python train.py --model="self-supervised image encoder" --dataset="photos of plants and fungi (iNaturalist)" --train_examples=45211 --image_size=48 --crop_scale_min=0.4 --horizontal_flip=false --translate=0.06 --color_jitter=0.4 --method="byol" --arch="vit" --norm="layernorm" --norm_position="pre" --hidden_act="quick_gelu" --head_dim=64 --fused_qkv=false --bias="qkv" --qk_norm=false --parallel_block=false --inner_norm=true --moe="soft" --num_experts=8 --moe_every=1 --expert_mlp_ratio=1 --slots_per_expert=1 --shared_expert=true --patch_size=[8, 8] --conv_stem=false --layers=12 --width=128 --positions="sincos" --pooling="mean" --projector_hidden=512 --projector_out=128 --projector_hidden_layers=1 --target_momentum=0.996 --residual_init="none" --optimizer="cautious_adamw" --learning_rate=0.0016 --beta1=0.9 --beta2=0.99 --eps=1e-10 --ema_decay=0.99 --max_steps=10200 --batch_size=256 --epochs=57.8 --lr_schedule="constant" --warmup_steps=510 --weight_decay=0.2
Rows from block 2 of a small self-supervised image encoder, named by matrix and row number. Rows with one number within an expert belong to one neuron, the router's apart. Each number is 128 + 32 x the weight over its row's rms, rounded and kept within 0 to 255. All counts start at 0. Numbers have three digits each.
Before each expert's rows are labels from the 100 images, of 14848, where the router gives the expert most weight on average: "colour at peak" is the nearest of a few named colours to the mean colour under the peak. Only what is clearly more common there than usual is listed. The data: photos of plants and fungi (iNaturalist).
# router: slot weights (model.blocks.2.mlp.router.weight, 8x128), inputs 0-127
# up: expert up (model.blocks.2.mlp.up, 8x128x128), inputs 0-127
# down: expert down (model.blocks.2.mlp.down, 8x128x128, transposed), outputs 0-127

# expert 5
colour at peak: grey
router.5:132148224094091114052087158105159152129148094097097109066157109099125091097088132119091113100146147102196138127146168087103180153144185149131159131124158080157095118120114100164197115139147168147173105103100149167130077094084104035089123107131114107115114126161093102076121134146093109082129127125154099126136191121104173143109110156189108093106110125126120159146172162119164176149127
up.8:088113107123091072178156143102111143145165166116169121124112172173148130136185132117146102126080121190092063160110086152122085137130078102188115159113056151160161192112098120174185113137060124115074070149163143107126121135158127165113110172141151198152138158181108112181141101124153135160129143140136163149133084125157110106108139129090181122097172099104069172138095114176158137117087
down.8:145151107161092131161129142127128178076216142102179193117068145100094139142175139120149140144096102117079123119132046153187120125127059094139144126068083175174122125111097107089125113110130175138135163121134099093142188098099102109130092173210156170145100155131110108151146089123100121162098152138112173145149093103139099108142141103126164161138152082094124161111068117185163168108083
up.9:114098148153106097136156108097082158116165159119167125146114150179164136145167164175149120139103082189106071149148086165097138146075157036174107138117071135170166085118120096176182158117083138158073117150177142151100153114111122155125132191154152129137154151145110128176133084089114135204071122131122187162118108155135124094132137117099139105057162073096083147163128089132166155114121
down.9:139089110148084115179166115156110194113202160136140188170066193148113174137183129114164131160091139108072092179141075168195121121090113105130138122070074141149123090116137126114087151118109168138077146134158070093110150080139107146090085169178145161153105182117120114146118074100079145138138127131139183160139106125155123099122152097119162135082140101114143127121048148141087135148113
up.10:114098175139137079122150141144104161143158132105165099130130167144099128165137142175118099126141096162105101089153123132070106121066162081159105131046105111179087105129138096161122127146097175180099130179168173114161128105108113112089159139161163123180130116099166149157156106124057169141075061075141181151166105114148118112155173137151120095066086068094126119207143091157170156125123
down.10:110118108156124148163135094130090121159183151142145197175111180186127196142176086123188118122098136184069075145062088211128101132048121108177102190118115123168135134139118127102055109132124166112120117125116104050133110099154100174123066165144128143141084115122156065147143103115115118109138131092108108146137101186151145125140164107108128124108129146098086150162090118129088105118104
up.11:133122127168117072176198115118086154100151131144184148182091159177122158159156152133140075146081119171134098162145113164084095100053114087154092134096075133166137128122141114213116124121090175142065095180171135112127126109141137174084130168137157117139140145126147161184165104123141165174116095086113191154096079138135083108139169133086125106071148074098102147159146094154116141140122
down.11:113131133139127109170150125112096153090173171139146156167042161070133166181167113151159076167079123165107068137148099156140127103087106120156145127083065142200152108120161088132114181139078170127066132169145084084130150092132110155086057163165148118111125153150152127136140080136100173145125119100120185141106074145157140070142203122118147138103141117073121137117127133171081151131113
up.12:099144131095095098163150160139094132169150208113166127104105136144156135121167150129137107122129137196084076160114114141137090125143110090162128173099024147135150166168081124116173114099068114128067066126124141117119163132175135173135131159167150227147171173172127115155105087106154122169117148154148156144132090085141147097107126166089169128109171118109078178147086133149167116116080
down.12:155166115179090129180123142154121168087194150110211172125100107131084138130163151121148156137115093121054142145104048141178111148102072084138133174075087164135143128125085142097126067130125138130155173143151134090161173104112092125126093157179144181140103153098102124156123097109120117179087173183146171148141095103127084107114106102087156167133165056122120138131094100172134132101080
up.13:083106211165121140125137133129103169123136157116152125115202160168130141140137145158131143114104032141067080098166121149103134162073166086190146160091122096176120083119135086144147134111101179159124149161159176138140171098098104097095154151151132130154121109141109100137127090106052115128053105094105129165157129132136152102149116109161128095070130072102092135170154104146219170114127
down.13:126089085126082150159177103161118141183166138155151167187136170213102198114170101105198170148121164140076100132078121183166116115080110115125116139100101131137088113132145179098047125072131147104103120104129102088112111136155164156130116150162130190166096154105130082125129136107117106108178187123102134163144125148154111158102134093098152157096127143136098136110052140073096080130099
up.14:127105115142140085184177072086092139134149121128168133169080160151120141150162134156123103127091165185142098182136124166081104111064115082194083115120044117161170124126140120197124154124081135135041097196179132124142094141160149201104114157125179128131149133123155119193158108125159159158137128119120195131108078156152079111152168123088140124099139099106085154149141117140133133140126
down.14:107134123156124114188154109121081171073188134111136172148062158064116160161190140140165091144075105139094078135149091178147137121092093105171146119068085160187157119125144090154119164134087181125085135150158062103143147088138104154091060174155153122119135154111147115145136076118123176151127126099123179117097073148134115095162207103118150139097146091109106143104124129177112174123125
up.15:106142150137147106131065141061120121099124157083121102116156135116132069131174105109197127098092056159066112105103135149137100140146131103184036139115127090128189129114165132145136168203111112059114117119191186134123207151123144144150113143128131135137131160115077097132070109096156190138137157139211131141114136122121147128125160091173135143130151122141153077103135159168081127158165
down.15:117156170171083096152143144074129171134126131124143101174133091088136080143139115082127135171095150135160181163154173112153175076087083148145143130111085081126168150152195162176148131104069111103095126181142147124114121149087159146111114100082133069125166171136093115112106108135173189154146142177123129200127124104080077110109134090124085122101131085162127118087195158105058127174096
up.16:113101181163157113130161101102108164129155138115160095144131164160127140150134125168126112131104072159115079116161115155062142134035182074171119153083094102187116073131142092177149145130098165183086132175159173127144120100092122135093159152144176106150150129104129124156160094093069146155065093093110159149145105146127123106171137143132095103066124073095096142202158082139178164130118
down.16:129100105146108136192183096155091142154168156152130182195085208172107190135168090116192122168098137151069073157101113204171118111052113116147125141091085122146114106140146144121046156097117154133089138147137074092118131100149121174098067161159139150136115164105160081135129098114106130118143128110093150163147094176135128121137158097096129138094139167105100134116072130118086095131115
up.17:151152152093080111126143142129152134209162172219106156125119151109158162133137149145156124136120192154177139151115100080137108122154106169086172111139137102133068154108105129117195121095115140194135112147067149083117053114173102080113120124140129195116120173164099109100151148224116112117099132142071111124143130121140141118134087146089072116135111128109084169135102155105136131068062
down.17:078074108108181150125129119087120109105076120095137111147090228106177074091110134122184087140081125145139125154136141192093103130118139168172131130196112132174162088162172155188142153132090110083097093095174074143148176167151116158090119176122132091088122125161091107166094133132120146131178079119135146154078090124135120137068111102108088133159138145128152131116130159095141175173181
up.18:139079042124113089156155141156147091117171118116145163139043137121142132125133131137158134169153161145103106142090100140171115060141111094137089101110036164093173119119094171120138132133127083124066085109177079162154132154155160192146115178127147158131166151154176130183159143107151121171171163153136205127123131092141068139109154138105189160125141141147138093107082122101112077109107
down.18:116115110098122137132150134177144074170099105145091104137200119218098118082115129125107183101178159115139159123095179116132132151111159135132096100115165110046098179158153180101089104110148090125141115152101169120117020154161170130145163093123112125119110091094160115136132194152157124115147167118126045127148166143120106183127082150119098137122126191148127097116123122095111055145157
up.19:102132229158164145115132104136113175113142138115172098123175158165097144138116121179099124109113053148104088101183131161062150149054167092184149172086117099172112094157127079156120124116105176170121158165163161134150141097103108102094158116149154111156126095104129127147159098105058127107065097089097110149143125142129139102152126128167104091090109077090121153175156087157192171142131
down.19:120082098130105145170190105177107119183138129146142155190120198199120186096138102113186149159118160167079099155070136205131119131038124135140095143103109117122118151145138186124038121093113131100094109127138102087123069136168150178114117145135130142145104140098148083151132139114132119111169162110096102161135120174119110167131114104086125143098138179138087119100080133078081075146125

# expert 1
colour at peak: pink
router.1:024000099172169160141170119194155152156163137104122145126123105139162165126108146124105123130175141045000024077126092122125136110127157117144151138138160127140131094136144125122139100123157113144150133093108100142102151108111105138082163164133169115120129123154123139110114131126107105136136131137145119175136116151130122136103131108134127120128137102133121151155136118143206149136111
up.8:140150139125108120120148107131143167125151155138128156141156141114112174153163141117092117177122143130180114165173108122160130132128172130119145105095162140166090096147140096141098122136107180117118122135040165165128101035054117107131104186137138083150144133200113116081095097122180106182133117080065090184092155157069166098075142139145063093119155084098094179130134144067130162086145
down.8:142178116101120118117093100160109103141128077126134141164164126153132095143100107116130128096170168164255203158177102096097134079078158121159145133161151137119070093156111126089123107102150136144154133144102203102186085116114091094138081143159154133113112121082118112107107142132097085105104058129090127130168114153132121174157147136107067122100129131113133163190144138051172108096079
up.9:114151138137070114113136132184128134114138148185128213093126156149096146141145066083090151169117160133134124157143025139178126167145083091133171067153131148137140145153082115110129138124139139151124169107054113124109101100090112120163088160158117099110098083115221162094149100129129111111090121113091117138113115134198174108093170112102132107173150129110119196087134184122150129115193
down.9:135111149115124099124110120124109122162116165158174069116119114183128144137151084159110152123145182204188127094087126133126099137136147118110101095092072123135110206122142101121109160127094142100072098152118163118109023144155160131165174083147132108173138145116147144088127107155137155079166150114094084142112157107156128083127155168130218076126070141077166096137141145079100100170188
up.10:126168149127113108114132095086117161097135131099119153164141127127099146160176142101084105149112124125193122174165122138162131140135178139117106111084163138162111100106158101160108134136110193111133133155075157165145124049051114118142085191119143072131147133182110104102088101088216133194142118103092093178093136179058161097069162131154073093118161092104106162137155124124118159105174
down.10:147197120113124103106104103138116104142153073098117146164160134162130081156109111114131111093167143151243215162184097090093139066088140111173140120166147148105086092141105122108135122107143123160157153151125191118199107117116101098134079154150167131124126120076121119100108141104093099106085043131111128128155108149124111167141157125125038120124134110112133166180147133088172120102077
up.11:109169162064102119115109149158137163118040120165143125128199131135106128140115127057113140136154196148182156155157178100114142156121146165112138114122177120159102128127135095137160132136118171098125110123142145107125037113088099060086157121139081114139053033190165130146149109109105112113169114067140109089146151109165138118114100122148141099116085126103123135134176172055141162130153
down.11:177132129073084100073131149153121129167140130125136089123134142163108118114134088122130157187152181141250156119145171111156126081148110132066099103125133090145068119137121144100106127076141097132124150107107178151107072176107148086146154120179113165195111141146112131064114144112070061117118142112109110118203195105128144118158100127133179115121130167104138163105098140062099135118086
up.12:104132148128068117097154130185128144124116148205135179131148154148107187146141120107061155201103175130145113180139071140146132176154111072116160075137157145134135147139111119152151147126138148129125150103056107132106078101090102091126106164151115070124095082128194180076097107119124098133116115095121066145095143147176151105063162086090160093166129117110117189108136195111151140126179
down.12:144140157103133087123127117125093120178114130125180095132128152188131132165142110147093149109167188186240130095123135119095105114123171127126093094104090124157094180140122096119104153105108145124086121159105176119125037134154137113152166097137151103173136113072159150079102128124112140071145115109080090139127150114169114116156168162117164070122053139055148137184142136055125099153174
up.13:141167143132111103088109136066104144108146141081144146152148120129119095127180144096127115120102089139173144149147137107160079088149153136122069140072144111159094130135179115168088139145099174096142111155102193162161132081112138111145106145134132112146153156144044115096063099095247157176160108116134127162071137139047149114085184145182076113110166097113130139130162112119067143114129
down.13:185205114142089101103119104127100133117139086106107165143155117127152087124122118114135130106154151158255228156202098098093144055089104116149143108171154130108115129148124124132142129104140131175156161127127156127191106138093101122113110145116142086138145110079092126127093126121138106124074064135109121128159107153110095162129152106141044112114113099141118159145161125068172120119062
up.14:086120106106121071160111179142116120077112118185099148160142120105116104192132116087178165171092145126114136134105157079146108124120200109088125101126141137159123089123124126101156137173119137099110136145090154115070079136052137197133104255114124154140118150172151111121174124144123153219108149098086194112161127098132148131145127085123116140067152137119130094153106157070148133121155
down.14:073150143136157190128163104099154161119165088103161141143099149117114138134133144091118110110096153139146107142191099154110139056103068115225164122182106113162109103140172163175067129081109151091105109078136137136172153144152125100125065121157152116092095103104119127087121149123121101067209105137140140129100115108135101159135185078089091116133154087156138210138147163098179170144124
up.15:123133122144122110110139123126138152110163149119122157148147139107120151155180124128127110189110128126158122153159102113177108102135163124110121128086156134171085090143160110142093116153105192115120116144037166166140110037059125135147113167127138086166152147179072132083095102150220121185139113094091087185099141158058155108091185142187053102111152095106096159144130109091121149097118
down.15:159194126112109111117085112138118102127123079115150140160158110146133094139106116121137127097166167180254209148174100096075136093070155108157144144159153143115073105154114131099119095102144142146157146148114198093186107130113093101145088132156160119109109122064110124122118140122094104112091054136087120119157109137128111177161137136120059128092125126142122158192158117064166099105084
up.16:117143137101112113117156143175114149105132146188159150147147144129149146185097171141160129209137187156172135168148166120090113082129151115122185129110138148156097140187157114105131099135123128114112080143063171082078054108106130108089109156143122109178095119166170168152129117139056093141116094073051088164086168097132128103136122126107128096110115129099098153130080141017119135104116
down.16:170146151091094092137109122168072129139115131142148125117103141159154122099097110106098141115157198172255163165104128133116119142109169122096111134111111098137074181176128106086098104101144154132114121147070197083096039117111107109120128126152106120110124146111156127143116121159089121120124150111089097122160161120132141107180119217094171088050139181106145151145118132071104080126144
up.17:121148131123108114126151142191106152107122143197158163140144144143131150187107164131158124215130185161166131175143139135102121089133143126129186121120134163154118163175144111101140102141119136123103083147086146075091067115098125102097091166152114127182086099149196173155158114157036097134096102079053092158110154105159129106126112109093143097111098132091102148131076144034140136090105
down.17:159147171097087088148121132175082139146121142150148123110101141161154125096101121113096149116151195170231145157089128140125113160119156126098113122107095103141081193171140102096103099096126166123108113161068181076096032113113119098118133120164105114097122146118172125143134115170104125110131153108080093120168150117138146110171118221089185084059138185097143153130118123089103082129152
up.18:165175136132112106103135107088112152092145135097129150179138123133111143149175148090109105143098105126187140158158125124167103103146160137101099124070155131158083095102173110160096113137108192117135113168078179150142131056081130112133094176120136093150153159156086113107096110108228150207141110103101115178074126163054148106078171160159057107103170096108113145123155097113088149103153
down.18:175215120127117097109099104134115105122144088114113149152151114148135088135100119115125112078160143165252232163180084086088137075078125110159146128165146140098088104139108126108142109109147132162161161145122181123193114122106099104128083146135157133114138128070106130124116135115121105119071051136106134127155104145127116157142151146125042127109131108128124164166165118083168101098073
up.19:118126119148128111119139113122136153112162146114120146152144144102127143163182121128140106192108140125153127151155101114160113098140169119110123138089161143171090104147158104142088108153106186117117108147055167165134110045072124148149096177125133092176151146186076123096094101136213123186141111092091078187101139157065151103104186157199039102106159100108090153144128108086114151082104
down.19:160193129114114116115087110150102103118120082109154143156160100139135110131106122114124133097173160174253210140163103092074135099089163106149147137147161150118067107151111128098126101105153156149161145152104187097174107129112095089148087125155156119105105127061112120119120147115096092112086052134092121121162112133129105175174150138130071138089123126137122159196156117063172107094076

# expert 6
colour at peak: black
router.6:116099140073085094096123245154135120198099149146112140129136080098138123094064149157096106134173153116150149114136154075144129142150124129126196104143153121096082103127111165127187120087167092104134089070097127140138135145147113076154160083148121145125142141120096156086077152161105066141169117153120114125120150013108147160117088171123140115146119155152153178152158134093162107148076
up.8:114121153154137099155123107118116161116162134127128101138179168173073103178179125135135102179108121161126121164148097147148080133081144105139069136049124121172137129121113088144129147192055178160094085154156182111128086097134110126078093161156150146217097110120160142148148064150161189153090090073167132169144116159166131085125178153140111089095138070086113105123132137155121164139160
down.8:152154093144142134141143079100080123127181146091132167130097137129121183151160118173143101138136092166100099124132083205132112167082085105175109136178112126177138126146068089128066148102101157157124175109163101059161152114112100133127077161165158125171109058123164122161153074120122113140077085149112102128158087169109160121127188111078126129153139138048100160169109082165115140104076
up.9:092141175184127123175133112122119163096137169146135141143165135148127095178170177104151133172112076127060088161139102146161076156106127116141083138097115111165157093127119093146137161182062157140099116156154177129089124097141098134050115174141109128169096111167128149118079052140175173170085115100191149176153127148152144074104107110098157103078168060095129122109141134154127160159168
down.9:177128097107132119132157035108045161125126171126124158150071130133121184146144160159173092144146105124123065087095125199156093175116099126096164143130122159166101112128092106133082143094129180153140144107155118077132201113140137128137110168134114149173146169112114108159114063124126125150110093171079153186093096196113166100116151165064185134108139155068111151142086124132101122114144
up.10:102128159180108102181125127102121157092134182147149158149150131139126108174181177105125129181088103155080096175138081137173075150117109114130065144087112128163172107130132101154150156168062165138098112158132161137062137111136099118064105171137108123147100122155116159128068060132188180190090119103188142165143120141144137078106118093087159107094174071099129110111143134160126155148182
down.10:174131086117115092145144070127050145116105174105118170139050108110123190146143178151145107172155102119115082091097112184160095161140113128117134131127111172165116128125123092121099164111126178152121158115153101079107195138127128133138106183135131119166147173113118122171110064127101123171083105173090170204112103172106151103130211133084190142089145158069124107170091109155124129101122
up.11:159127087145192158128153058123121103094126110106084082122058150138163170109140163189122099115125071126114107128089106201107177133123142102133102121157092169109174131147119149125113170100142099174112148113176103133100194146100125206172113145124158157115154199112121091190110142081070110130079153176126161154082108180115113141120140103068144149140143158141105112112083090168166101096120
down.11:061112120137118077118086180169117120141104135104180140109196066167063128143175121140111148108128149124098135062108153094095113166142160126111115162048180168141146184152130099078128087185160145065171065125131165092095104122183122141141163103116128108174128057152130145078114134093150134100141109097134073068139168121151127150132147143182167095119102137140140108159145157151126173131115
up.12:163160071094135136146097083105098103123108127109122128097072167077113140106158123154118109077150175192197171150106127182103134085139153112155077120122101181112180192184144143082135150115121123133134166125113145087124160154140098214180095130142195158112141179085112101201105127089103134087085137171109136105107092156079104136141183093129115142146100170137097135155085129129149102096115
down.12:103104108103079082084097140118126136134157167147146131155162074158096146148136107154112108154069173139158107059127166080124153167154069162070155171069174138120137088118079130120121081137170129072188088131110122161113151103172143116152144090133054150132104095172128143064125128134150119096154143105114109138092160144160172115086082180144206116139144161132143130075091164144084186118119
up.13:097124151186114114179136125112124158087132165152144147159156132144142113175186174099137138185091086133071088173139077141175074162115131124132073143094119125163168103110132104160146148172067168144104109166132158140077133099134102123053113183131102123157096116159120148130086056133171171184096132105191148177159120144144139081115114101092154104078174061095120112102143114152122160138172
down.13:172118079106117101137157064104053151124124182118119154159041117119137195159144165159154088189152118119118066096106115186163109152138111134103134134133107170163117104115099101125097156105130167149118142121151100089104196135133137127137101180137121130160139178129118121163113068127108123162102097169084158208108102174107159095126187145075189138099154163060112127150082110143105128097126
up.14:115130154158115098179123113121102164109159146116131115148161170172078106169182135106135096156097113170109113171136090149143064138092117102153092148055125128173138136115108093159137140190051179140092091154174167117139131108138104122059085176152149156197101134140150115169150067152149194162103077068159130165133102158158133089123170136157109101093153066089103128130123140178128162139145
down.14:155147072127131132134150086100080133123168143099121162121108133125107193143150110184156107125152088144110086105124091208144107170088066126155108111177134139171130124099081109135090161104102153149108180105175093066194170134119121108120096168168170144181130101134149113188157081150095115153088126142115127152146086175116151133102191105101133145140129131055086152156103072171129140094054
up.15:125139155081116146154137128217094123177109148150132081135107136123141128115092149079075096134174138163104136130108184120116137089182148105128195116141129121115077084182078135103096137088137113116091098115103101040117132149164106110142126098198121174149102117103159161118111137160083107115126059130203152117189138113159153135133164157119127138126130150128127164216094172084145116123049
down.15:128131066133113132112117171114146123092096134110152142097075140092186151093046174132125124180119142171171147155149098111084164118133140118155067121240137114130158092116096141102127155111147104120113194127148114186141139162111105134134145161142107108087075124128119170222116156131088083173084169144121154184092126088122137126118078080078127162117178131143121121134110067100155133083130
up.16:151142082128169157143180063146111101104130111109086118126055160125175176114139154155142113096145082121112080108090121195086153118162114121164103125151087160112187135133111154143112171113150093136099147114179078144144197160114127213153108160118163161097147195149128075176115145101068095117116155157121157150084102176094107139118136076103162155142155171139086113116077117153169101092095
down.16:072130126141124081123082181181117085144099142099179158111171062169066118127172136146092154121136167124100151052126142093105109156153160127114119175055172168123135176170124096061116072179164146083181092122111153090082105123164114130151146093126129109162116044145138150081119132097153121101115084099122089068152162112158135145135154168169147097133102175140140130167135150154119130138114
up.17:133149132166138129168136078092113146061130119117144099137116168176122163150177156096128114145087094160126087176125068196110096163116140128168056162085114173149166146070134116171182118171099166143125111187163161104098134120147092140085070189136130161163075164125125086194136101107111150128090105109183117166121099177152113104124158077131147112093173091106080131139117126173150147096133
down.17:160126108113130140157166089115103153111174127110107106135044158101142184165142136118121097153144096151140081193116099189179149135116120139168096104177070151168124114095119112149145178116086130157072173143132115064150135146115089104106074201168160138130113193105126106174129095138071119157103133155140148199130097155105128111104188065089133148122162101061087147147107099148139124095089
up.18:111164229149147176120134095153165159146128118139107104109186164176113118148125109093125160155147068102069041140127115149128122154127161162146104119120123082164112108067117105159149158170126126139117111168196169154164084119133101094067127152149114153149103082200132084096109102153089103074099069082142118160158142168158142118107088117164178101098139112104105132122130163125203151124128
down.18:142130152111141179113131027064133170160185136152106109161193189154141166150147106125133113070125090162120068164091115154142133184109100154079112139126123143142125158096073122123111136115138117121151124119111179106167124095185126114156135127123089178135129155098119118104098120117148110065151185151152090153096130194130197107111056088093172114142136106104118172073083155083135176109136
up.19:150162088074098092141102123123086107135107113082142131110115133121121147123095129121107103073163188199236185157115151120065136109135127137146125149106131208112145165143114143116169110153121130086129126156117135092199110172185101157161089127125162143124109137092166129197153140097104123121124063118077098068125097115120095140160187115150091132152105159131104153208126156105153100085090
down.19:177105118106116124112104116085124150127110164187125138159125140139147131073119124106119100154086164139161110102112124097171098125161077154051170160108101111124105101116116176140120090089150127115161107117108108205109203110132164108148140090117057178082142188157088116118127138171163126134143159146102181193073113136146151104090057199078161143136166165120157153076081136098086121145158

# expert 2
colour at peak: black
router.2:138136130148067068165085191149140159093101192190220131128121098176102122147163167114131161153095114186118138154159110091125098120118103133097111153135129089156108148124178106132166111116062135130145118188162102071091122115144102107129157146126100135140052109120127175160144095139150140163090123115123181152144093074181124097158101112116178110099108075103163066149111081166091165152142
up.8:124181175097137140077142109127104153154151148119074174148165110129132136153138156058123123116143056106165089100148144138111126104094150141135208109085169062175053080148088103145116148092113153175154151130104145128176185110066135114092155160147139133149158095176119074090143093162147125128066079099116143145134128163067180114107086169159088106110141097108104153163148137099152155092098
down.8:066095167041142146067132121162153121177134141112102127119179135205120104106151119128131142103121119141126068119101169122115129130137205098079148128096158105147079119128088124118166124151128075137119126100110196156109045161169140136133173117185120154153126118161141102070117126109130075106175127067165092095129192141113195121120077181162170117107132146134131155084137167092089127128145
up.9:119136112153097101166102147130100129117122104154155106154138162180101144133130055118130096122111192179152161158118096096119108105160104126176093166104135189138164189052047119125144076155127149100145061101137075090151072144151118142152056163104102140158083142155177117168220153105111132166145169117114125112095101118169104124126144184103103124129192141114127131183105169144139135122121
down.9:132096130081119081100134165098126070135066144188068124148112181173129106119170169102156098101085141129130090120129140116156100086141201145090183136101147111136093084166168138105116117139160152125135132131112179154085205126152183128078109141121106149130124145108076121091096134119135164101156079072113134157078137137168191133120056160111144110128137172157108149103166171094108123152218
up.10:114088126100133125098112120143174129204184191101106091092127096117117108138149115235122138160197165152083111085116122132161131115189109102136103094139087132103157094088074120108193200133119088145110121092133137205161120147132111135167129143177161166143144169184116122094118115168125077124106169178128137145147187135099132100106092146121182123130134154121123132096054140144162120106102
down.10:084121123100153155167131114168117102170163087101119071121130128176102134116058108142085082109156145109126123170100185149102173183158173137114115149161140187068135110114034169125138099138155072102130131088114109118085080167108087112123109147154128184095092149119182152130150167133104087080162118128145075115135148148105124141148060151095149156142178174156058185100095133133147102110125
up.11:087066108132134116158086140207150126165160117129138079110123130150120089129137083208116136161168234142082165140122098094143135085189135122122076101146116184104180150123077124102155133155148099123124078041103069148076058143143094147177122131142144133140078148143143144129125147124121119152160181162144118124132158115159111123112130177080145126137129162123158115152049160123144129153155
down.11:085127150075136115076124167121166031132108133133085142111138173139105109120096156127159142050133103127117055135090147142138156171130222164150138116132153125109124078112127159078105134133143145103108153101138172105121173109145145085070136167149133188110114127130107110150121138111072140060173135114122086119112177136154176148140040149186147134111139169172084143096108163118149084118180
up.12:127105101156101089171078148186119144096112135109136173112118134148141092114161189090105152125159179120117174191143091099142117106153152110121095124142116152116172117174167114126193134150125115136133101076129055143034118125139082144123144145116121116129091178131067141160046101090182130166125156155216157140162138110153088104111179101123171118094147081125178098108123162118121144178171
down.12:116136148104136136060071163128206070077100164129077142105169139089113117126094161157190194046107075136123105148089128143129133187110207189126137123132157100128131073091167116089143147149114147122126160120126174088125148122141127112096168141135133174138113127153077119155107119105084117116126158170182114111137158119149165128096063092225116171108091125173127103128127152120141113125126
up.13:133120104173114084189090158193125133089113115123138161102104146166134087110158188073106150101147158113100164192132085101132103105132137086128117132160108167120170147184160125124173123144120114133131118087145062118067123125149094152106160131109128135125099153116082164165067111109183144152117132151252179118177112101191096119113156099109178130109116072132180106107124152120125133191144
down.13:119136136119125121066074168112191080060093159114078163118156134083141126126108170131206201060092093126136122152089125147140135172110213191131123120120158103143148088100193109081137149153110157115121158136113164097096137117144130129106155159122125159135122137171072103155100115083094129137120175174161106130138156116154149128094090074219108172089097123165142085135137155109116106116121
up.14:138140143063138162071139096146102144125125149079091140120129140121130088142139150116117129155194104134142094110136159168161135068122132106148187035149127075140057079181096105103112216097108145182087150146098126167138180094061127156149154158172143131138152143144141108102133081181104122131103129172149170167160139158075170115134136127204138111091132129113125127123059107168158151119149
down.14:090100157072179133132113099156153176203138132135117115145170162197124062156145114100115089116133127118122101138132150088106096076129188074048136103119113094136055151161070116111146144157144071162127092136109173217114082126144139158169175094141134137099151145117174156078119128176175122130149123087149137114089153137126155112110111183097161101138139139097188132094130144106095172144160
up.15:120118155130147156127133103197110162127153117109105168078134135156130114150148193031064124133175120126138092178153136153090123081118135124116173099156166109173095093232100095166156176102128131161141123117110074108136128096087091114072152139146133109137100060136101155125083093151145111109109057101206162150153121163133149117099173100092162098121109088102120131158122162105169167128134
down.15:092105146098156159128167084181097159203152130130094095135153138215093126115180116112081089147112117150092081132148135117111107091132115059074158135119124112137037144181067109151131118128142070159147106100140177176143099142142145159133133108180127136163141125078158138082129134154165105107148094070176143119088145163098173104145123188065159085128167129132118192090110129127128151146139
up.16:084086113166114101183098162168119128107135095163143121159139158186112134144144084118130107135094165184100151134102067094123101095145107138194093152120127183140156180069073125134144085182112142102120066091132051094108069140119106145144056178115110148157061145161150096143206136114109125168137175124167144121144124119177103126115151162101109127133195132111133124176093178138143138155121
down.16:113130149096148099087140173114146083131060136165050123136148179156132113105155184088158102072081102118109097120093160141129096102133194169126170135112177094151096111171175138103080115128159182123137123119147172157076178107162174125053113157125115133120118132130091096123098142104122151088158111079129113146071147134132181161138045150124119129097158168184102145109168168102136127145196
up.17:115185195107146126126122124138105163140126133100115176117186124147087109154139169037105133090152084123159095125154141127090112088087159103138200117094155074187079117199104091145143139099094152168147145124123152128173159102094112105078170155153144129144142080174118108109103082155159137109076091113168165132176111140103164106091066145150119101088126070101118155164149168088161165129085
down.17:076104143049152148097150110166120113200137132112122091108169114209065133120165111150092110092146117141108055070102149111098102136137161073095168126094152129138048146114079113130167123155141085129128116113118193154151081159160150119148153113189137158194126122116155108081141132142107080100172134078161122106114167147117185126167095203134185111119131138117102185131125144127140143131136
up.18:133122144106136150080129107192114151114168143081071164095115101145152110155180190088080140162195118131141083137135127165132138081141133130129166062138149090171079059177100096146140214107118132191112145093103085137122158101081108130116156147159141119144123104156106114104095079169148109123076094138210177178165152170116164111094169102155163102115111111100111125139087133121170161121128
down.18:082102158086151139124145089174130173195156126121105110122177129208100100153177108095081087135105126132113083147146137105119104080128147048066155134108123100146047132171056101152156120154142082164129111124116191213122077127143131155136153115165129124149145133104167143077130123151164095126147112062155136105102160153097164097149122172085170078118162119117145172094111138119121168137137
up.19:153158153145238205120145072137178115122168088107080111114133153170136110105111106092114112081147055086097101149130107141093128080041126160174167096136126101124096139129098142128123159119149108172116125184169125078177144112139166112085135135114197152133173114133143110156205158148088143124113074135099142114125057161141113148128085154129060135176097132130132111112124122126152114118132
down.19:165124102141091075138167145102088104111079094135163130181109083102124167188109114119168135141144180080162147086146154123097108175119136113155143123090142139148128109101186134155117123138135223111114092180116122086125154107065174127095127174064141058131153129140186119125158148130106167167145113121030118171138091123109075164177137141108118104092121135125154096199176082137140129138148